A small image super-resolution model, trained from scratch: norm batchnorm, widths [96, 96, 192, 384].
Rows from block 9 of a small image super-resolution model, named by matrix and row number. Rows with one number belong to one channel. Each number is 200 + 40 x the weight over its row's rms, rounded and kept within 0 to 999. All counts start at 0.
After each channel's rows are labels from the 100 images, of 14976, where the channel reaches its highest value: "place" is the part of the image that holds the peak. Only what is clearly more common there than usual is listed. The data: photos with spoken descriptions (Open Images, Localized Narratives).
# convs0: first 3x3 conv (model.decb.0.1.convs.0.weight, 192x192x3x3, each kernel summed), inputs 0-63
# convs1: second 3x3 conv (model.decb.0.1.convs.1.weight, 192x192x3x3, transposed, each kernel summed), outputs 0-63

convs0.37,228,170,177,152,235,143,132,149,197,150,159,245,262,148,146,136,151,219,212,230,163,153,145,142,195,194,133,172,205,149,165,173,279,198,208,177,164,166,132,256,167,140,192,153,149,144,155,196,184,242,206,204,211,259,242,158,199,222,161,155,154,244,263,150
convs1.37,200,243,236,240,197,191,134,205,260,233,186,182,192,166,134,203,215,136,210,179,186,220,212,217,215,227,202,172,220,134,242,169,140,252,197,230,192,275,111,184,211,300,183,273,246,154,264,186,237,153,180,209,261,172,184,263,168,151,236,225,126,222,174,212
place: middle left

convs0.26,220,177,202,175,199,253,113,129,205,255,186,200,183,117,117,210,182,183,155,273,252,201,137,186,170,219,245,171,180,109,144,141,222,246,198,230,183,214,102,195,196,176,174,164,227,110,212,173,169,109,193,217,214,206,201,247,184,158,203,171,141,224,131,126
convs1.26,204,173,153,205,202,220,190,204,242,178,206,216,186,215,161,310,235,249,169,242,206,198,232,201,222,224,210,238,166,196,223,178,182,101,354,191,163,185,172,218,203,123,239,116,223,190,195,210,176,263,199,214,202,173,207,185,140,211,213,272,177,242,261,214
place: top centre

convs0.30,187,191,222,142,197,179,102,91,188,207,136,179,186,107,103,164,135,182,209,193,189,214,140,200,213,205,186,178,238,110,141,140,184,190,184,151,190,183,103,203,189,177,202,152,226,110,205,200,193,267,180,141,195,188,185,173,205,206,176,155,119,244,167,106
convs1.30,132,249,195,219,169,268,168,213,233,143,197,170,198,236,207,270,291,230,167,177,249,171,224,183,270,161,189,218,164,197,211,195,179,182,202,269,252,197,188,137,242,230,229,187,156,198,208,179,144,259,127,195,195,226,170,185,190,212,177,237,215,181,241,240
place: bottom centre; bottom right

convs0.25,191,147,203,159,223,137,132,134,154,261,169,173,192,131,145,223,154,259,124,233,92,168,139,162,192,207,246,185,241,126,163,159,148,205,179,261,245,176,122,195,205,159,240,182,193,126,210,184,176,174,208,169,150,130,162,160,240,194,205,147,145,191,223,144
convs1.25,229,225,215,239,146,177,253,208,141,246,224,252,187,194,174,205,214,235,198,212,222,151,226,207,249,178,191,222,308,176,132,214,290,166,151,244,172,255,226,214,193,241,275,202,184,224,184,235,152,291,262,238,188,165,154,170,228,189,247,210,210,206,182,235
place: top right

convs0.191,193,147,160,129,196,213,120,121,153,172,137,192,215,115,123,175,180,229,185,143,196,140,130,247,154,216,168,179,182,121,143,143,209,169,229,207,193,179,116,214,163,194,202,146,154,118,196,218,205,196,223,196,195,154,194,157,178,187,199,137,132,191,216,125
convs1.191,261,166,170,229,170,205,190,190,173,175,133,241,187,147,218,245,64,218,182,220,203,242,205,175,277,201,257,150,210,152,127,166,144,159,164,152,221,207,203,214,204,204,273,212,214,205,233,194,170,284,138,174,162,173,154,173,162,199,179,183,187,252,241,260
place: bottom right

convs0.170,126,217,224,174,204,187,178,186,192,192,204,171,200,182,182,164,219,193,139,188,230,122,177,280,230,207,204,211,167,175,180,198,185,207,193,182,262,185,171,170,190,192,203,192,78,176,149,205,166,111,204,193,219,200,161,122,210,221,215,186,185,213,177,203
convs1.170,222,153,200,181,219,201,174,142,244,220,225,215,232,160,142,130,210,162,168,264,173,245,158,132,189,205,145,241,193,215,195,210,303,237,170,172,174,167,173,237,218,158,184,222,244,140,242,157,244,177,183,134,175,188,218,195,234,218,172,242,183,163,209,211
place: bottom right

convs0.68,203,169,178,129,193,167,111,130,162,212,169,181,229,114,121,178,165,214,182,202,152,134,122,175,165,190,162,147,172,114,140,136,192,167,208,159,219,164,112,170,147,128,201,149,152,119,167,197,186,158,192,188,157,177,199,195,212,173,169,129,135,179,237,131
convs1.68,201,277,143,218,158,233,252,262,225,201,161,175,184,270,263,205,138,234,169,160,220,192,246,151,238,207,251,174,264,231,217,222,201,196,150,120,184,169,278,175,217,194,225,215,184,271,176,199,151,270,208,246,213,162,181,180,140,197,207,227,187,174,215,252
place: middle left

convs0.150,152,185,145,164,112,156,155,140,168,209,179,160,170,147,145,177,190,165,196,140,227,145,151,191,107,195,150,165,199,155,186,159,195,190,122,189,150,154,149,170,167,134,136,189,163,159,176,176,241,249,169,215,153,123,140,103,152,169,175,162,158,163,115,153
convs1.150,205,127,269,235,146,137,216,164,192,218,198,156,279,161,201,235,157,140,270,184,170,228,194,146,176,174,220,202,197,234,258,229,198,210,125,280,201,216,220,121,203,222,126,276,236,172,219,193,294,163,187,182,145,264,203,224,227,264,195,177,191,180,192,247
place: top left

convs0.2,204,175,193,157,220,188,92,98,152,228,174,200,173,105,114,185,171,198,140,184,166,168,124,227,208,202,162,173,207,108,144,134,221,197,216,148,246,207,85,207,171,192,204,158,170,102,190,185,192,178,186,188,224,186,192,188,204,179,171,140,133,207,168,112
convs1.2,230,211,183,133,243,279,235,234,145,178,144,219,197,244,253,264,224,239,161,179,132,204,157,256,236,218,186,157,205,247,179,207,267,161,161,190,203,259,231,228,197,197,254,193,236,222,234,218,200,204,235,157,242,273,260,228,210,200,237,123,215,257,206,173
place: top right; middle right

convs0.53,233,125,133,150,201,199,157,139,117,200,133,216,192,149,141,165,174,230,162,203,192,136,152,163,167,182,104,156,184,168,168,163,207,132,151,167,207,153,156,250,159,177,205,152,138,172,168,226,219,222,209,167,206,169,167,193,190,187,166,153,158,201,219,150
convs1.53,200,201,129,217,260,222,285,258,225,213,273,197,205,275,200,174,185,291,146,181,177,253,269,235,234,246,239,239,247,268,208,271,220,163,233,174,189,231,296,207,256,192,232,187,175,243,198,231,200,237,235,212,196,210,177,193,159,167,245,267,234,253,237,189
place: middle left

convs0.18,175,188,192,214,226,238,206,177,201,173,229,201,179,200,186,194,192,117,221,157,221,140,195,194,108,149,66,218,176,224,232,232,236,204,150,146,157,107,200,202,195,118,149,216,186,233,157,185,184,262,205,212,198,164,183,209,139,96,189,205,214,214,178,200
convs1.18,204,109,174,280,201,150,213,190,256,215,142,205,228,149,134,192,218,211,211,222,202,247,176,144,240,193,267,215,264,145,203,185,193,138,146,253,225,226,185,187,194,235,221,214,211,145,227,165,261,198,114,206,162,190,197,244,153,262,153,243,159,221,259,237
place: bottom right

convs0.5,202,88,102,155,186,150,163,149,113,155,123,184,195,164,154,178,133,204,165,167,150,146,162,118,167,173,126,158,147,185,173,172,172,110,159,167,220,145,172,198,149,142,198,164,228,195,171,173,165,201,177,188,182,204,190,227,183,151,167,163,179,223,198,167
convs1.5,186,190,242,209,217,197,253,210,211,176,266,189,242,209,203,229,299,212,211,231,146,235,199,210,204,234,203,233,193,213,167,260,71,152,243,227,192,240,235,195,249,159,230,165,162,237,194,218,152,269,163,248,163,242,209,202,190,292,186,247,300,212,197,173
place: bottom right

convs0.36,226,172,209,167,164,199,122,132,165,188,172,238,191,124,124,134,214,175,198,221,179,206,137,194,228,165,219,169,219,127,144,148,204,182,218,159,189,234,123,199,183,206,193,164,185,127,186,196,184,243,213,212,211,229,211,229,213,141,191,159,141,212,195,137
convs1.36,190,137,236,192,271,197,213,237,193,226,155,188,279,199,207,125,180,137,161,199,162,188,243,274,251,182,221,156,222,191,193,211,125,193,181,176,295,232,183,215,198,242,252,233,169,183,172,179,137,176,174,166,216,207,201,184,249,149,202,137,197,220,165,151
place: top centre; centre

convs0.144,244,260,244,218,168,211,163,158,213,184,196,219,205,161,157,245,204,87,246,218,100,182,185,168,186,198,182,231,162,168,202,208,179,263,154,222,207,227,158,203,230,199,185,216,181,175,166,183,240,289,180,86,156,194,265,199,178,197,174,227,190,187,160,180
convs1.144,234,242,137,204,289,217,170,165,176,275,150,206,158,175,212,142,155,173,121,216,214,156,164,213,199,190,251,129,176,168,243,166,117,222,187,182,263,174,192,260,144,185,203,192,146,181,211,157,223,129,210,185,262,145,186,181,216,210,188,173,177,244,149,221
place: bottom right

convs0.12,183,166,175,163,230,201,117,137,164,220,200,147,171,137,142,161,152,236,125,210,139,187,132,189,169,189,239,186,244,131,158,147,180,202,223,141,158,211,118,188,139,166,219,167,183,134,239,198,192,162,220,183,168,127,189,172,207,163,178,147,138,181,125,140
convs1.12,228,229,213,180,187,247,265,250,177,215,191,244,209,227,258,192,217,291,157,200,181,160,210,255,266,219,207,217,279,257,173,255,276,221,167,257,188,258,275,236,206,309,259,221,143,226,157,205,152,192,259,228,285,217,216,207,236,207,284,189,268,243,211,219
place: middle left

convs0.56,181,178,215,176,158,216,144,144,196,177,158,188,151,141,148,188,94,183,219,164,113,189,135,160,204,133,187,191,176,152,161,158,158,183,102,212,215,205,144,163,182,177,178,172,207,146,154,134,160,277,228,153,220,244,238,238,174,164,240,166,154,234,165,155
convs1.56,159,204,163,171,253,217,242,190,227,192,220,136,199,199,211,157,204,162,146,223,260,190,192,178,217,148,201,112,171,212,197,165,139,209,219,173,235,140,261,165,221,209,185,129,89,168,177,150,156,220,160,208,176,140,158,113,193,164,187,222,143,172,148,224
place: top centre; centre

convs0.100,134,231,191,190,155,241,160,163,178,232,213,207,129,153,169,246,170,165,200,287,257,155,162,201,176,202,225,192,176,157,181,174,148,236,155,237,245,148,153,163,191,182,187,194,232,153,213,209,193,144,130,212,186,134,34,162,207,175,146,185,162,198,178,175
convs1.100,231,192,154,175,186,215,137,205,230,196,172,216,152,207,180,258,179,186,308,273,202,216,182,157,169,167,186,257,172,178,211,189,204,225,188,163,142,187,125,211,198,170,195,196,269,191,277,266,275,220,182,164,171,149,159,182,173,234,184,188,197,184,194,175
place: top left; middle left

convs0.93,186,239,241,182,175,152,152,138,213,182,188,155,320,136,148,238,196,145,222,154,127,218,153,279,182,242,163,211,159,146,171,179,209,232,192,158,226,188,149,167,199,179,202,192,233,147,226,198,221,150,148,84,173,227,210,139,167,155,170,180,153,181,158,156
convs1.93,187,154,208,164,235,199,141,135,184,231,170,200,181,171,161,124,159,73,248,277,129,204,164,192,198,153,170,166,173,141,261,224,177,248,187,155,222,188,95,193,201,195,185,262,287,144,278,177,289,140,195,142,220,216,214,218,225,210,143,150,177,190,118,171
place: centre; top centre

convs0.111,146,254,254,205,160,220,150,143,229,186,208,128,221,144,153,195,236,238,206,179,101,192,180,319,214,209,197,193,176,146,168,163,170,245,246,180,261,154,146,151,209,166,215,201,235,145,247,220,123,135,229,191,235,205,164,118,204,141,194,209,153,220,265,160
convs1.111,256,164,208,191,273,197,178,189,181,252,174,250,228,226,256,150,110,156,229,239,165,227,197,192,263,210,185,256,214,251,204,208,227,194,153,143,221,206,209,227,278,175,276,200,222,232,215,223,230,219,143,95,164,272,247,191,224,218,187,189,243,214,159,194
place: top centre

convs0.29,162,200,214,166,247,183,138,148,170,171,189,149,172,143,148,177,167,213,93,166,174,143,155,294,172,247,234,183,182,156,156,168,163,186,221,206,209,196,145,201,184,227,202,169,74,141,140,179,139,119,214,211,211,139,184,157,157,240,221,177,163,193,205,143
convs1.29,241,222,155,194,215,162,234,266,212,175,181,244,188,221,223,227,162,239,259,261,134,258,227,225,256,211,195,225,189,199,155,219,197,181,199,174,216,213,248,230,199,213,265,178,281,227,265,236,227,175,207,133,183,187,192,209,265,172,174,249,239,233,183,191
place: top right

convs0.127,237,237,166,187,196,165,107,109,198,237,205,210,198,117,117,183,265,173,167,152,225,179,142,307,238,215,182,183,211,117,150,158,205,218,221,172,254,220,105,180,167,247,194,183,159,119,170,188,209,142,195,204,283,224,201,229,245,211,177,177,147,210,139,125
convs1.127,214,156,187,145,257,234,256,252,175,177,203,209,249,255,265,229,238,212,190,203,119,245,178,219,216,198,150,153,156,282,209,231,225,203,203,199,214,248,242,195,223,185,223,194,259,233,196,204,184,165,241,160,228,322,281,251,240,164,207,146,236,251,200,193
place: middle right

convs0.14,183,184,242,181,196,161,109,117,209,170,172,213,205,113,116,254,131,211,202,196,153,199,138,239,173,189,187,173,233,120,147,144,230,246,206,216,221,201,99,249,185,183,228,171,227,120,226,245,179,170,238,166,157,159,209,193,203,243,196,166,136,209,261,126
convs1.14,223,272,210,220,201,213,201,221,215,258,246,235,168,204,260,207,174,244,235,240,168,236,237,171,278,119,177,230,244,232,168,225,183,206,108,184,218,192,219,185,141,213,238,240,238,233,260,151,165,267,191,169,249,224,203,155,264,153,210,194,268,232,180,151
place: centre; middle right

convs0.113,229,194,175,193,246,143,225,191,222,125,204,288,213,207,207,314,205,168,243,247,325,190,199,109,224,117,152,198,140,225,206,222,235,175,184,182,237,189,223,217,193,184,205,196,191,223,175,186,239,219,178,126,243,254,179,176,229,176,131,196,216,226,204,217
convs1.113,165,145,217,178,182,232,165,174,149,158,186,190,196,158,207,219,313,228,167,185,233,231,160,236,181,166,213,208,247,230,177,208,169,187,210,182,172,238,187,237,213,223,218,143,181,207,228,182,149,264,193,264,216,227,164,158,126,205,278,132,200,249,191,174
place: bottom right; centre

convs0.112,181,207,224,243,168,135,184,169,231,241,234,139,182,186,171,171,211,132,132,125,184,182,207,241,146,163,90,242,164,223,250,228,203,250,128,217,186,145,190,185,243,114,168,257,155,221,172,179,159,235,175,147,163,137,165,159,173,115,211,234,213,156,167,187
convs1.112,268,114,152,284,199,165,193,198,201,246,131,247,254,154,142,221,193,215,204,220,179,251,200,150,243,234,247,211,277,157,183,205,243,140,200,229,194,237,177,240,185,236,239,211,242,148,205,172,242,202,152,190,174,202,235,264,194,244,202,224,172,235,252,234
place: bottom right

convs0.22,214,187,160,161,183,181,123,99,192,255,164,221,221,104,100,217,200,177,223,202,182,129,132,274,181,167,185,165,203,113,140,152,176,217,210,183,280,171,97,178,141,190,189,172,198,115,182,210,221,188,186,143,178,173,164,183,238,153,188,151,118,193,178,121
convs1.22,201,190,122,174,261,277,225,208,161,256,136,250,172,208,250,135,200,194,196,274,138,147,138,149,230,169,207,156,225,233,177,173,266,185,141,212,152,202,199,233,140,163,207,215,198,183,220,243,199,188,276,180,228,197,216,218,215,249,189,126,176,233,143,229
place: centre

convs0.60,195,221,212,227,236,212,162,160,233,238,218,191,177,171,164,148,140,169,257,233,198,223,194,115,154,137,203,211,169,174,200,185,166,255,174,181,143,177,164,192,193,122,156,234,210,177,224,222,273,333,156,207,194,206,179,217,189,134,158,207,191,226,154,173
convs1.60,201,177,222,143,186,233,208,213,171,164,206,185,282,238,241,204,248,197,102,195,212,173,178,248,197,252,237,209,191,253,214,217,247,204,271,268,245,211,228,221,214,220,199,196,119,192,154,214,168,154,245,237,230,284,240,176,201,243,239,173,214,220,194,261
place: bottom centre

convs0.61,219,177,208,158,192,145,122,120,169,203,177,214,239,115,117,199,179,225,169,155,165,128,143,199,196,181,153,167,196,102,146,142,220,166,186,181,192,183,94,214,172,171,228,163,152,124,142,179,185,192,172,158,142,189,204,190,202,177,181,159,140,186,245,130
convs1.61,265,169,154,237,251,213,200,206,247,237,175,253,240,230,226,164,193,263,128,210,220,198,217,165,229,251,224,205,251,213,243,204,205,166,182,193,218,199,192,252,201,228,236,245,144,189,186,183,171,245,190,237,218,211,239,179,213,270,176,226,156,216,265,205
place: middle left

convs0.28,203,168,187,191,171,168,97,88,192,199,162,209,181,98,97,154,198,221,209,194,182,179,146,253,205,206,201,149,223,96,143,119,164,218,203,192,211,181,87,200,177,171,204,151,214,91,225,225,158,189,206,217,192,214,196,206,194,203,181,182,119,233,220,115
convs1.28,217,177,223,211,195,233,199,256,189,241,207,233,281,232,252,173,177,256,193,197,103,170,192,206,249,258,204,284,245,252,185,274,209,174,231,193,209,204,251,216,266,143,285,218,162,253,155,295,172,278,245,217,175,233,220,207,188,237,201,174,299,267,253,191
place: top centre

convs0.182,174,186,213,144,232,186,111,113,225,242,178,151,200,109,113,156,136,198,172,229,239,226,135,203,167,209,231,177,234,115,128,144,157,215,189,135,156,184,115,207,171,155,196,153,216,118,210,183,192,194,165,170,147,152,196,163,188,154,164,157,127,192,136,121
convs1.182,211,233,185,197,147,218,258,222,176,179,205,211,250,233,244,236,268,250,164,208,181,175,238,229,247,226,223,228,240,233,185,209,243,139,207,309,216,225,266,191,238,247,235,184,159,207,156,200,122,231,233,225,247,237,227,202,210,222,272,199,242,258,200,272
place: bottom left

convs0.160,170,199,188,179,200,168,116,113,186,195,209,180,176,116,113,213,168,216,187,194,198,227,141,263,177,217,252,181,192,105,154,153,173,220,219,206,196,202,107,205,193,194,201,182,238,126,230,247,173,128,216,209,178,155,128,169,184,193,170,164,140,216,201,135
convs1.160,252,230,163,190,173,191,231,255,242,163,224,258,196,229,215,225,190,259,302,254,148,230,228,200,222,218,184,267,164,202,181,220,222,165,221,189,178,190,245,195,206,151,236,198,293,234,231,248,215,268,235,191,207,213,259,207,216,224,170,215,237,184,246,191
place: middle left

convs0.77,188,116,155,108,226,188,121,125,132,212,106,198,206,127,131,187,156,199,186,202,190,185,128,185,193,164,197,140,194,111,127,140,221,138,202,188,197,179,110,184,149,197,193,130,175,120,189,182,195,175,190,186,229,197,175,185,206,191,193,119,123,196,189,133
convs1.77,207,228,158,190,216,195,241,240,219,182,142,225,151,221,235,235,229,226,203,199,258,216,259,239,214,181,210,118,213,190,84,171,197,165,133,224,192,306,257,219,187,273,213,145,177,218,196,256,190,228,268,255,208,139,182,188,231,234,213,226,192,207,259,200
place: top centre; top left

convs0.129,191,236,235,206,182,172,112,109,186,208,175,164,225,98,110,236,208,214,178,189,209,203,146,229,176,231,174,196,223,114,155,138,194,242,201,220,234,183,109,202,200,133,208,187,250,114,206,225,143,118,204,186,169,194,197,183,203,211,192,186,131,215,209,128
convs1.129,186,210,174,241,233,215,205,195,281,197,282,243,181,237,204,184,188,213,236,273,178,235,186,147,277,123,183,242,176,218,166,232,219,154,186,201,230,189,190,193,175,173,249,209,244,209,199,148,107,254,216,203,210,242,257,201,253,186,186,263,270,230,266,228
place: top centre

convs0.122,193,143,120,190,249,228,211,188,155,152,176,167,231,218,196,220,106,208,184,217,182,144,194,219,102,214,185,170,181,232,206,212,193,142,217,147,224,141,209,235,151,148,149,183,181,245,155,271,173,278,237,208,197,213,207,247,176,205,228,198,221,201,193,204
convs1.122,179,146,208,234,183,215,222,146,206,233,201,164,188,151,138,179,283,152,215,208,297,234,171,175,163,237,193,188,255,165,253,204,146,241,179,241,141,252,178,164,233,243,155,226,214,132,253,168,250,173,140,262,211,162,170,228,106,238,204,213,121,165,141,180
place: bottom right

convs0.119,172,128,136,124,155,182,203,163,145,158,149,209,173,158,188,188,162,227,147,151,173,144,128,205,167,155,169,168,181,197,175,154,187,137,199,197,175,123,205,224,155,130,231,180,178,182,168,224,163,178,206,230,227,185,156,199,122,146,178,124,137,200,203,147
convs1.119,215,190,182,201,238,223,227,123,249,246,219,201,186,105,116,190,241,193,256,259,168,231,143,159,238,197,189,151,223,132,205,194,135,162,181,212,206,188,219,164,194,234,208,223,211,161,237,152,208,264,150,223,140,68,232,210,215,193,212,274,178,214,225,155
place: bottom left

convs0.31,224,234,177,161,171,197,156,148,189,259,222,238,202,153,161,243,201,140,164,199,267,174,152,223,250,215,163,185,196,141,177,156,190,227,219,190,248,182,156,160,182,241,224,187,219,140,248,131,207,142,162,155,230,210,185,196,290,194,130,165,148,198,164,157
convs1.31,219,182,222,224,179,245,216,254,212,180,210,212,217,218,221,231,265,269,232,194,109,223,208,203,184,239,175,272,212,228,232,257,264,237,272,230,133,247,202,207,236,182,198,236,267,244,203,242,263,205,259,240,214,265,260,254,130,206,231,180,243,241,278,216
place: middle right

convs0.82,197,82,106,144,211,179,150,143,102,157,116,176,173,154,145,175,143,209,202,193,185,129,140,146,137,160,125,143,169,183,161,158,194,96,162,168,220,136,163,203,131,163,192,148,188,183,185,189,195,201,184,184,173,169,193,202,173,198,163,147,165,179,206,151
convs1.82,220,211,228,224,336,203,264,219,223,238,252,219,158,228,195,195,264,223,208,259,179,212,227,231,234,236,204,199,205,224,207,263,138,199,211,215,218,280,234,249,220,237,268,209,133,232,183,231,236,203,205,240,247,208,205,176,211,255,203,254,246,219,168,181
place: bottom right

convs0.67,198,181,192,152,217,157,139,123,224,198,151,227,191,125,130,198,143,257,194,161,199,144,149,163,183,185,143,176,184,117,168,141,260,166,211,178,185,169,121,232,172,110,217,148,162,135,184,173,179,206,190,169,171,198,213,128,212,255,142,168,151,203,261,127
convs1.67,241,182,221,236,188,227,237,185,259,238,220,222,205,194,163,200,245,271,203,186,208,223,187,130,267,216,138,211,267,213,250,282,200,242,189,178,185,215,210,166,271,212,234,256,230,222,228,172,211,267,212,275,238,223,230,221,230,193,240,259,209,217,220,177
place: middle left

convs0.152,202,156,152,145,208,180,128,116,155,215,160,174,228,119,122,172,151,183,191,186,160,199,137,242,196,234,184,164,165,123,137,143,192,152,226,138,207,177,123,194,152,171,194,148,207,128,220,183,218,191,207,152,201,197,190,155,209,158,158,144,134,234,164,134
convs1.152,170,161,191,164,183,248,189,284,202,197,223,241,227,255,229,235,242,228,246,246,78,191,148,163,281,154,171,232,177,240,191,181,234,203,223,268,237,213,179,154,231,211,237,235,239,218,206,259,206,246,218,214,210,257,219,262,256,227,136,151,206,245,257,210
place: bottom centre; centre

convs0.132,183,160,173,148,208,201,140,138,147,171,148,190,219,131,133,166,140,211,141,169,147,142,130,196,162,190,100,150,162,148,152,152,203,150,199,153,181,169,145,240,146,167,209,152,167,149,156,200,165,187,209,196,182,162,208,166,181,163,183,152,146,249,220,151
convs1.132,256,118,247,256,215,227,147,180,288,246,190,250,248,212,166,199,177,219,216,207,182,249,202,124,222,197,224,207,224,229,238,242,121,171,224,215,212,250,170,194,255,161,196,204,195,188,191,163,251,219,204,248,241,257,286,260,218,228,228,210,221,284,239,226
place: middle right

convs0.19,180,163,186,122,188,195,102,116,192,209,184,216,173,108,122,169,171,195,178,203,218,183,117,224,225,206,187,152,206,111,130,131,207,192,218,149,187,168,113,199,145,172,214,142,219,105,236,187,186,162,180,162,169,154,172,143,229,188,167,134,116,196,182,107
convs1.19,225,177,186,201,167,273,221,227,199,180,191,246,239,207,199,241,250,268,225,201,136,199,186,220,234,278,198,262,236,205,166,223,293,177,279,249,151,265,218,240,206,201,246,208,221,209,196,273,225,227,265,253,238,241,257,252,158,234,236,176,222,251,267,218
place: centre; bottom centre