config.toml
arch = "unet"
model = "image super-resolution model"
dataset = "photos with spoken descriptions (Open Images, Localized Narratives)"
train_examples = 101725
image_size = 32
crop_scale_min = 1
horizontal_flip = true
task = "super_resolution"
loss = "charbonnier"
scale = 2
norm = "batchnorm"
activation = "relu"
widths = [96, 96, 192, 384]
blocks_per_level = 2
block = "basic"
attention = false
upsampling = "pixel_shuffle"
init = "xavier_uniform"
residual_init = "none"
optimizer = "adamw"
lr = 0.0013
beta1 = 0.9
beta2 = 0.999
eps = 1e-10
grad_clip = 3.0
cautious_weight_decay = true
steps = 23900
batch_size = 192
epochs = 45.1
lr_schedule = "linear"
final_lr_fraction = 0.01
warmup_steps = 1190
weight_decay = 0.3
Rows from block 10 of a small image super-resolution model, named by matrix and row number. Rows with one number belong to one channel. Each number is 128 + 24 x the weight over its row's rms, rounded and kept within 0 to 255. All counts start at 0.
After each channel's rows are labels from the 100 images, of 14976, where the channel reaches its highest value: "peak at" is the part of the image that holds the peak. Only what is clearly more common there than usual is listed. The data: photos with spoken descriptions (Open Images, Localized Narratives).
# convs0: first 3x3 conv (model.decb.1.0.convs.0.weight, 96x192x3x3, each kernel summed), inputs 39-77
# convs1: second 3x3 conv (model.decb.1.0.convs.1.weight, 96x96x3x3, transposed, each kernel summed), outputs 48-95

convs0.41 [145  91 151 122  93 140 138 137 141 100 149 113 105 125  92  97 130  95 157 108 113 123 130 121 113 169 103 140 123 140 141 147 128 111 150  98 160 139 118]
convs1.41 [139 126 149 128  88 124 128 114 147 126 109 104 121 147 125 143 127 111 118 114 152 133 142 145  96 202 116 151 165 145 104 118 128  88 113 173 105 134 103 119 120 115 156 116 123 146  76  96]
peak at: bottom right

convs0.26 [110 143 140 128 197 146 115 137 117 119 119 162 148 162 136 145 149 134 131 125 139 115 130 109 116 137 142 206 117 146 128 148 141 162 123 112 162 148 126]
convs1.26 [152 125  98 100 115 137 119 146 170 123 168 142  94 115 160 134 125  99 107 102 135 104 159 145 112 124 135 102 144 120 120 150 140 112 136  99 131 123 182 126 126 136 119 131  92 114 120 127]
peak at: bottom right

convs0.21 [106 129 169 122 133 108 120 104 146 130  58 152 120 110 113 103 118 155 149 123 116 122 135 147 133 152 136 146 144 150 111 138 134 125 137 122 126 113 117]
convs1.21 [150 123 105 155  86 103 134 118 132 134 150 132 113 160 131 158 126 182 150 103 107 135 114  87  86 146 120 141 135 146 137 116 133 164 155 136 129 141 109 134 133 107 108 145  97 123 110 119]
peak at: bottom right

convs0.71 [127  95 138 141  53 159  72 109 131  99 150 165 142 137 186 184 136 117  65 147 147 138 139 122 139   0 136 115 141 171 132 118 136 165 127 121 153 126 143]
convs1.71 [102 127 102 110 127 141 132 159 152 136 137 110  90 154 127 107 123 122 162 145 126 145 117 123  98 146 139 104 155 139 120 147  85 119  86 122 179 124 130  99  99 139 108 137 146 106 129 124]
peak at: bottom right

convs0.25 [ 89 126 138 140 104 105  89 116 129 148 123 114  77  91 117  97 101 136 149 144 135 126 123 129 136 162 119  65 145 113 133 135 141 127 122 148  94 155  91]
convs1.25 [ 84 126 164 127 137 144  99 129 134 169 123 101 112 151 112 132 129 159 151 133 115 112 142 177 142 140 140 154  99 131 143 106 162 121 151 132 123 148 121 100 123 122 128 146 159 132  95 129]
peak at: bottom right

convs0.94 [141 118 127 132  99 124 116 125 138 147 124 187 154 131 125 144 134 134 116 128 153 138 135 128 146 152 141  76 142 140 152 124 136 160 121 129 122 121 140]
convs1.94 [115 112 186 110 123 113 131 161 147 135 154 126 136 143 114  70 141 146 116 124 143 133 126  82  83  90 103 113 134  95 159 127 140 139 156 115  99 146 109 142  93 112 145 108 121 121 119 130]
peak at: bottom right

convs0.27 [155 129 118 111  76 139 101 145 137 114 146 114 134  97 119 126 122 126 115 125 124 128 122 129 120 119 131  10 129 149 127 142 125 133 120 132 115 125 127]
convs1.27 [ 57 115 142  96 176 160 130 144 125 134 126 169 130 158 110 153 118 111  84 133  99 148 114 169 110 144 112 132 129 113 145 132 122 133 137 130 127 131 146 128 127 156 134 126 107 121  78  51]
peak at: bottom right

convs0.86 [ 90 130 151 111  51 103 115 155 129 109 154 161 114 114  65 113 118  96 122 119  93 122 136 116 133 163 108 101 119 110 104 115 118 126 131 122 144 140 103]
convs1.86 [ 95 103 117 170 118 125 124 137  77 184  91 151  85 135 152 102 139 153 127 148 138 109 143  99 149 159 124 128 134 109 133 119 126 144 116 172 112 126 138 119 146 137 126 153 188 175 134 125]
peak at: top centre

convs0.57 [164 141 144 120  71 134 122 121 124 125 127 155 160 135 154 171 138 123 145 116 152 116 115 147 121 109 114 149 126 134 149 130 129 165 135 112 125 126 129]
convs1.57 [169 182 164 131 109 128 134 122  75 154 114 127 101 109  99 122 122 111 140 112 123 150 157  84 145  74 127 132 119 115 114 123 130 127 108  99 149 121 135 112 140 118 123 122 117 117 114 137]
peak at: bottom right

convs0.20 [146 134 138 138  33 139 120 137 113 143 176 115 143 134 185 126 113 118 137 114 124 127 118 131 128 139 127 132 122 138 129 134 154 120 163 110 113 131 130]
convs1.20 [130 100 143 153 137  94 160 116  75 136 100 150 150 149  86 154 143 146  77  96 170 126 107 122 117 101 141 144 128 164 123  92 134 116 131 151  99 103 129  88 181 166 104 128 112 114 127 162]
peak at: bottom right

convs0.65 [132 150 119 159 117 102 157 135 113 116 159 137 133 135  79 101 141 125 140 139 123 125 124  78 123 196 138 133 118  89 140 144 105 125 123 128 154 137 154]
convs1.65 [154 130  73 131  72 146  72 161 139 136 177 159 171 110 146 165 129 134 115 144 139  83  96 128  99 134 133 137 111 131 131 123 133 103 107  97 144 119 122 116 148 138 134 101 137 102  95 121]
peak at: bottom right

convs0.5 [139 105 127 133 198 133 137 155 122 128  97 135 116 111 175 118 124 146 138 124 144 118 120 131 154 154 149 133 134 150 129 116 130 115 156 138 155 131 130]
convs1.5 [127 167 122 104  81 128 122  91 100 124 143 114 135 132  90 101 117 120 120 114 158 133  70  93  85 139 146 114  85 172 104 169 124  81 102 116 172 120 126 118 152 114 121 126  97 141 118 114]
peak at: bottom right

convs0.50 [130 137 127 121  81 139 150 110 132 139 152 200 116 123  63 156 113 133 133 128 167 132 141 155 116 150 137  35 131 127 111 139 119 137 136 141 119 124 137]
convs1.50 [125 100 111 102 112 122 149 131 126 112 128 134  79 137 127 111 182 111  94 110 159 133 185 122 140 154 142 132 152 133 144 145 152 160 120 154 100 126 115 172 115 137 118 122 132 138 130 145]
peak at: bottom right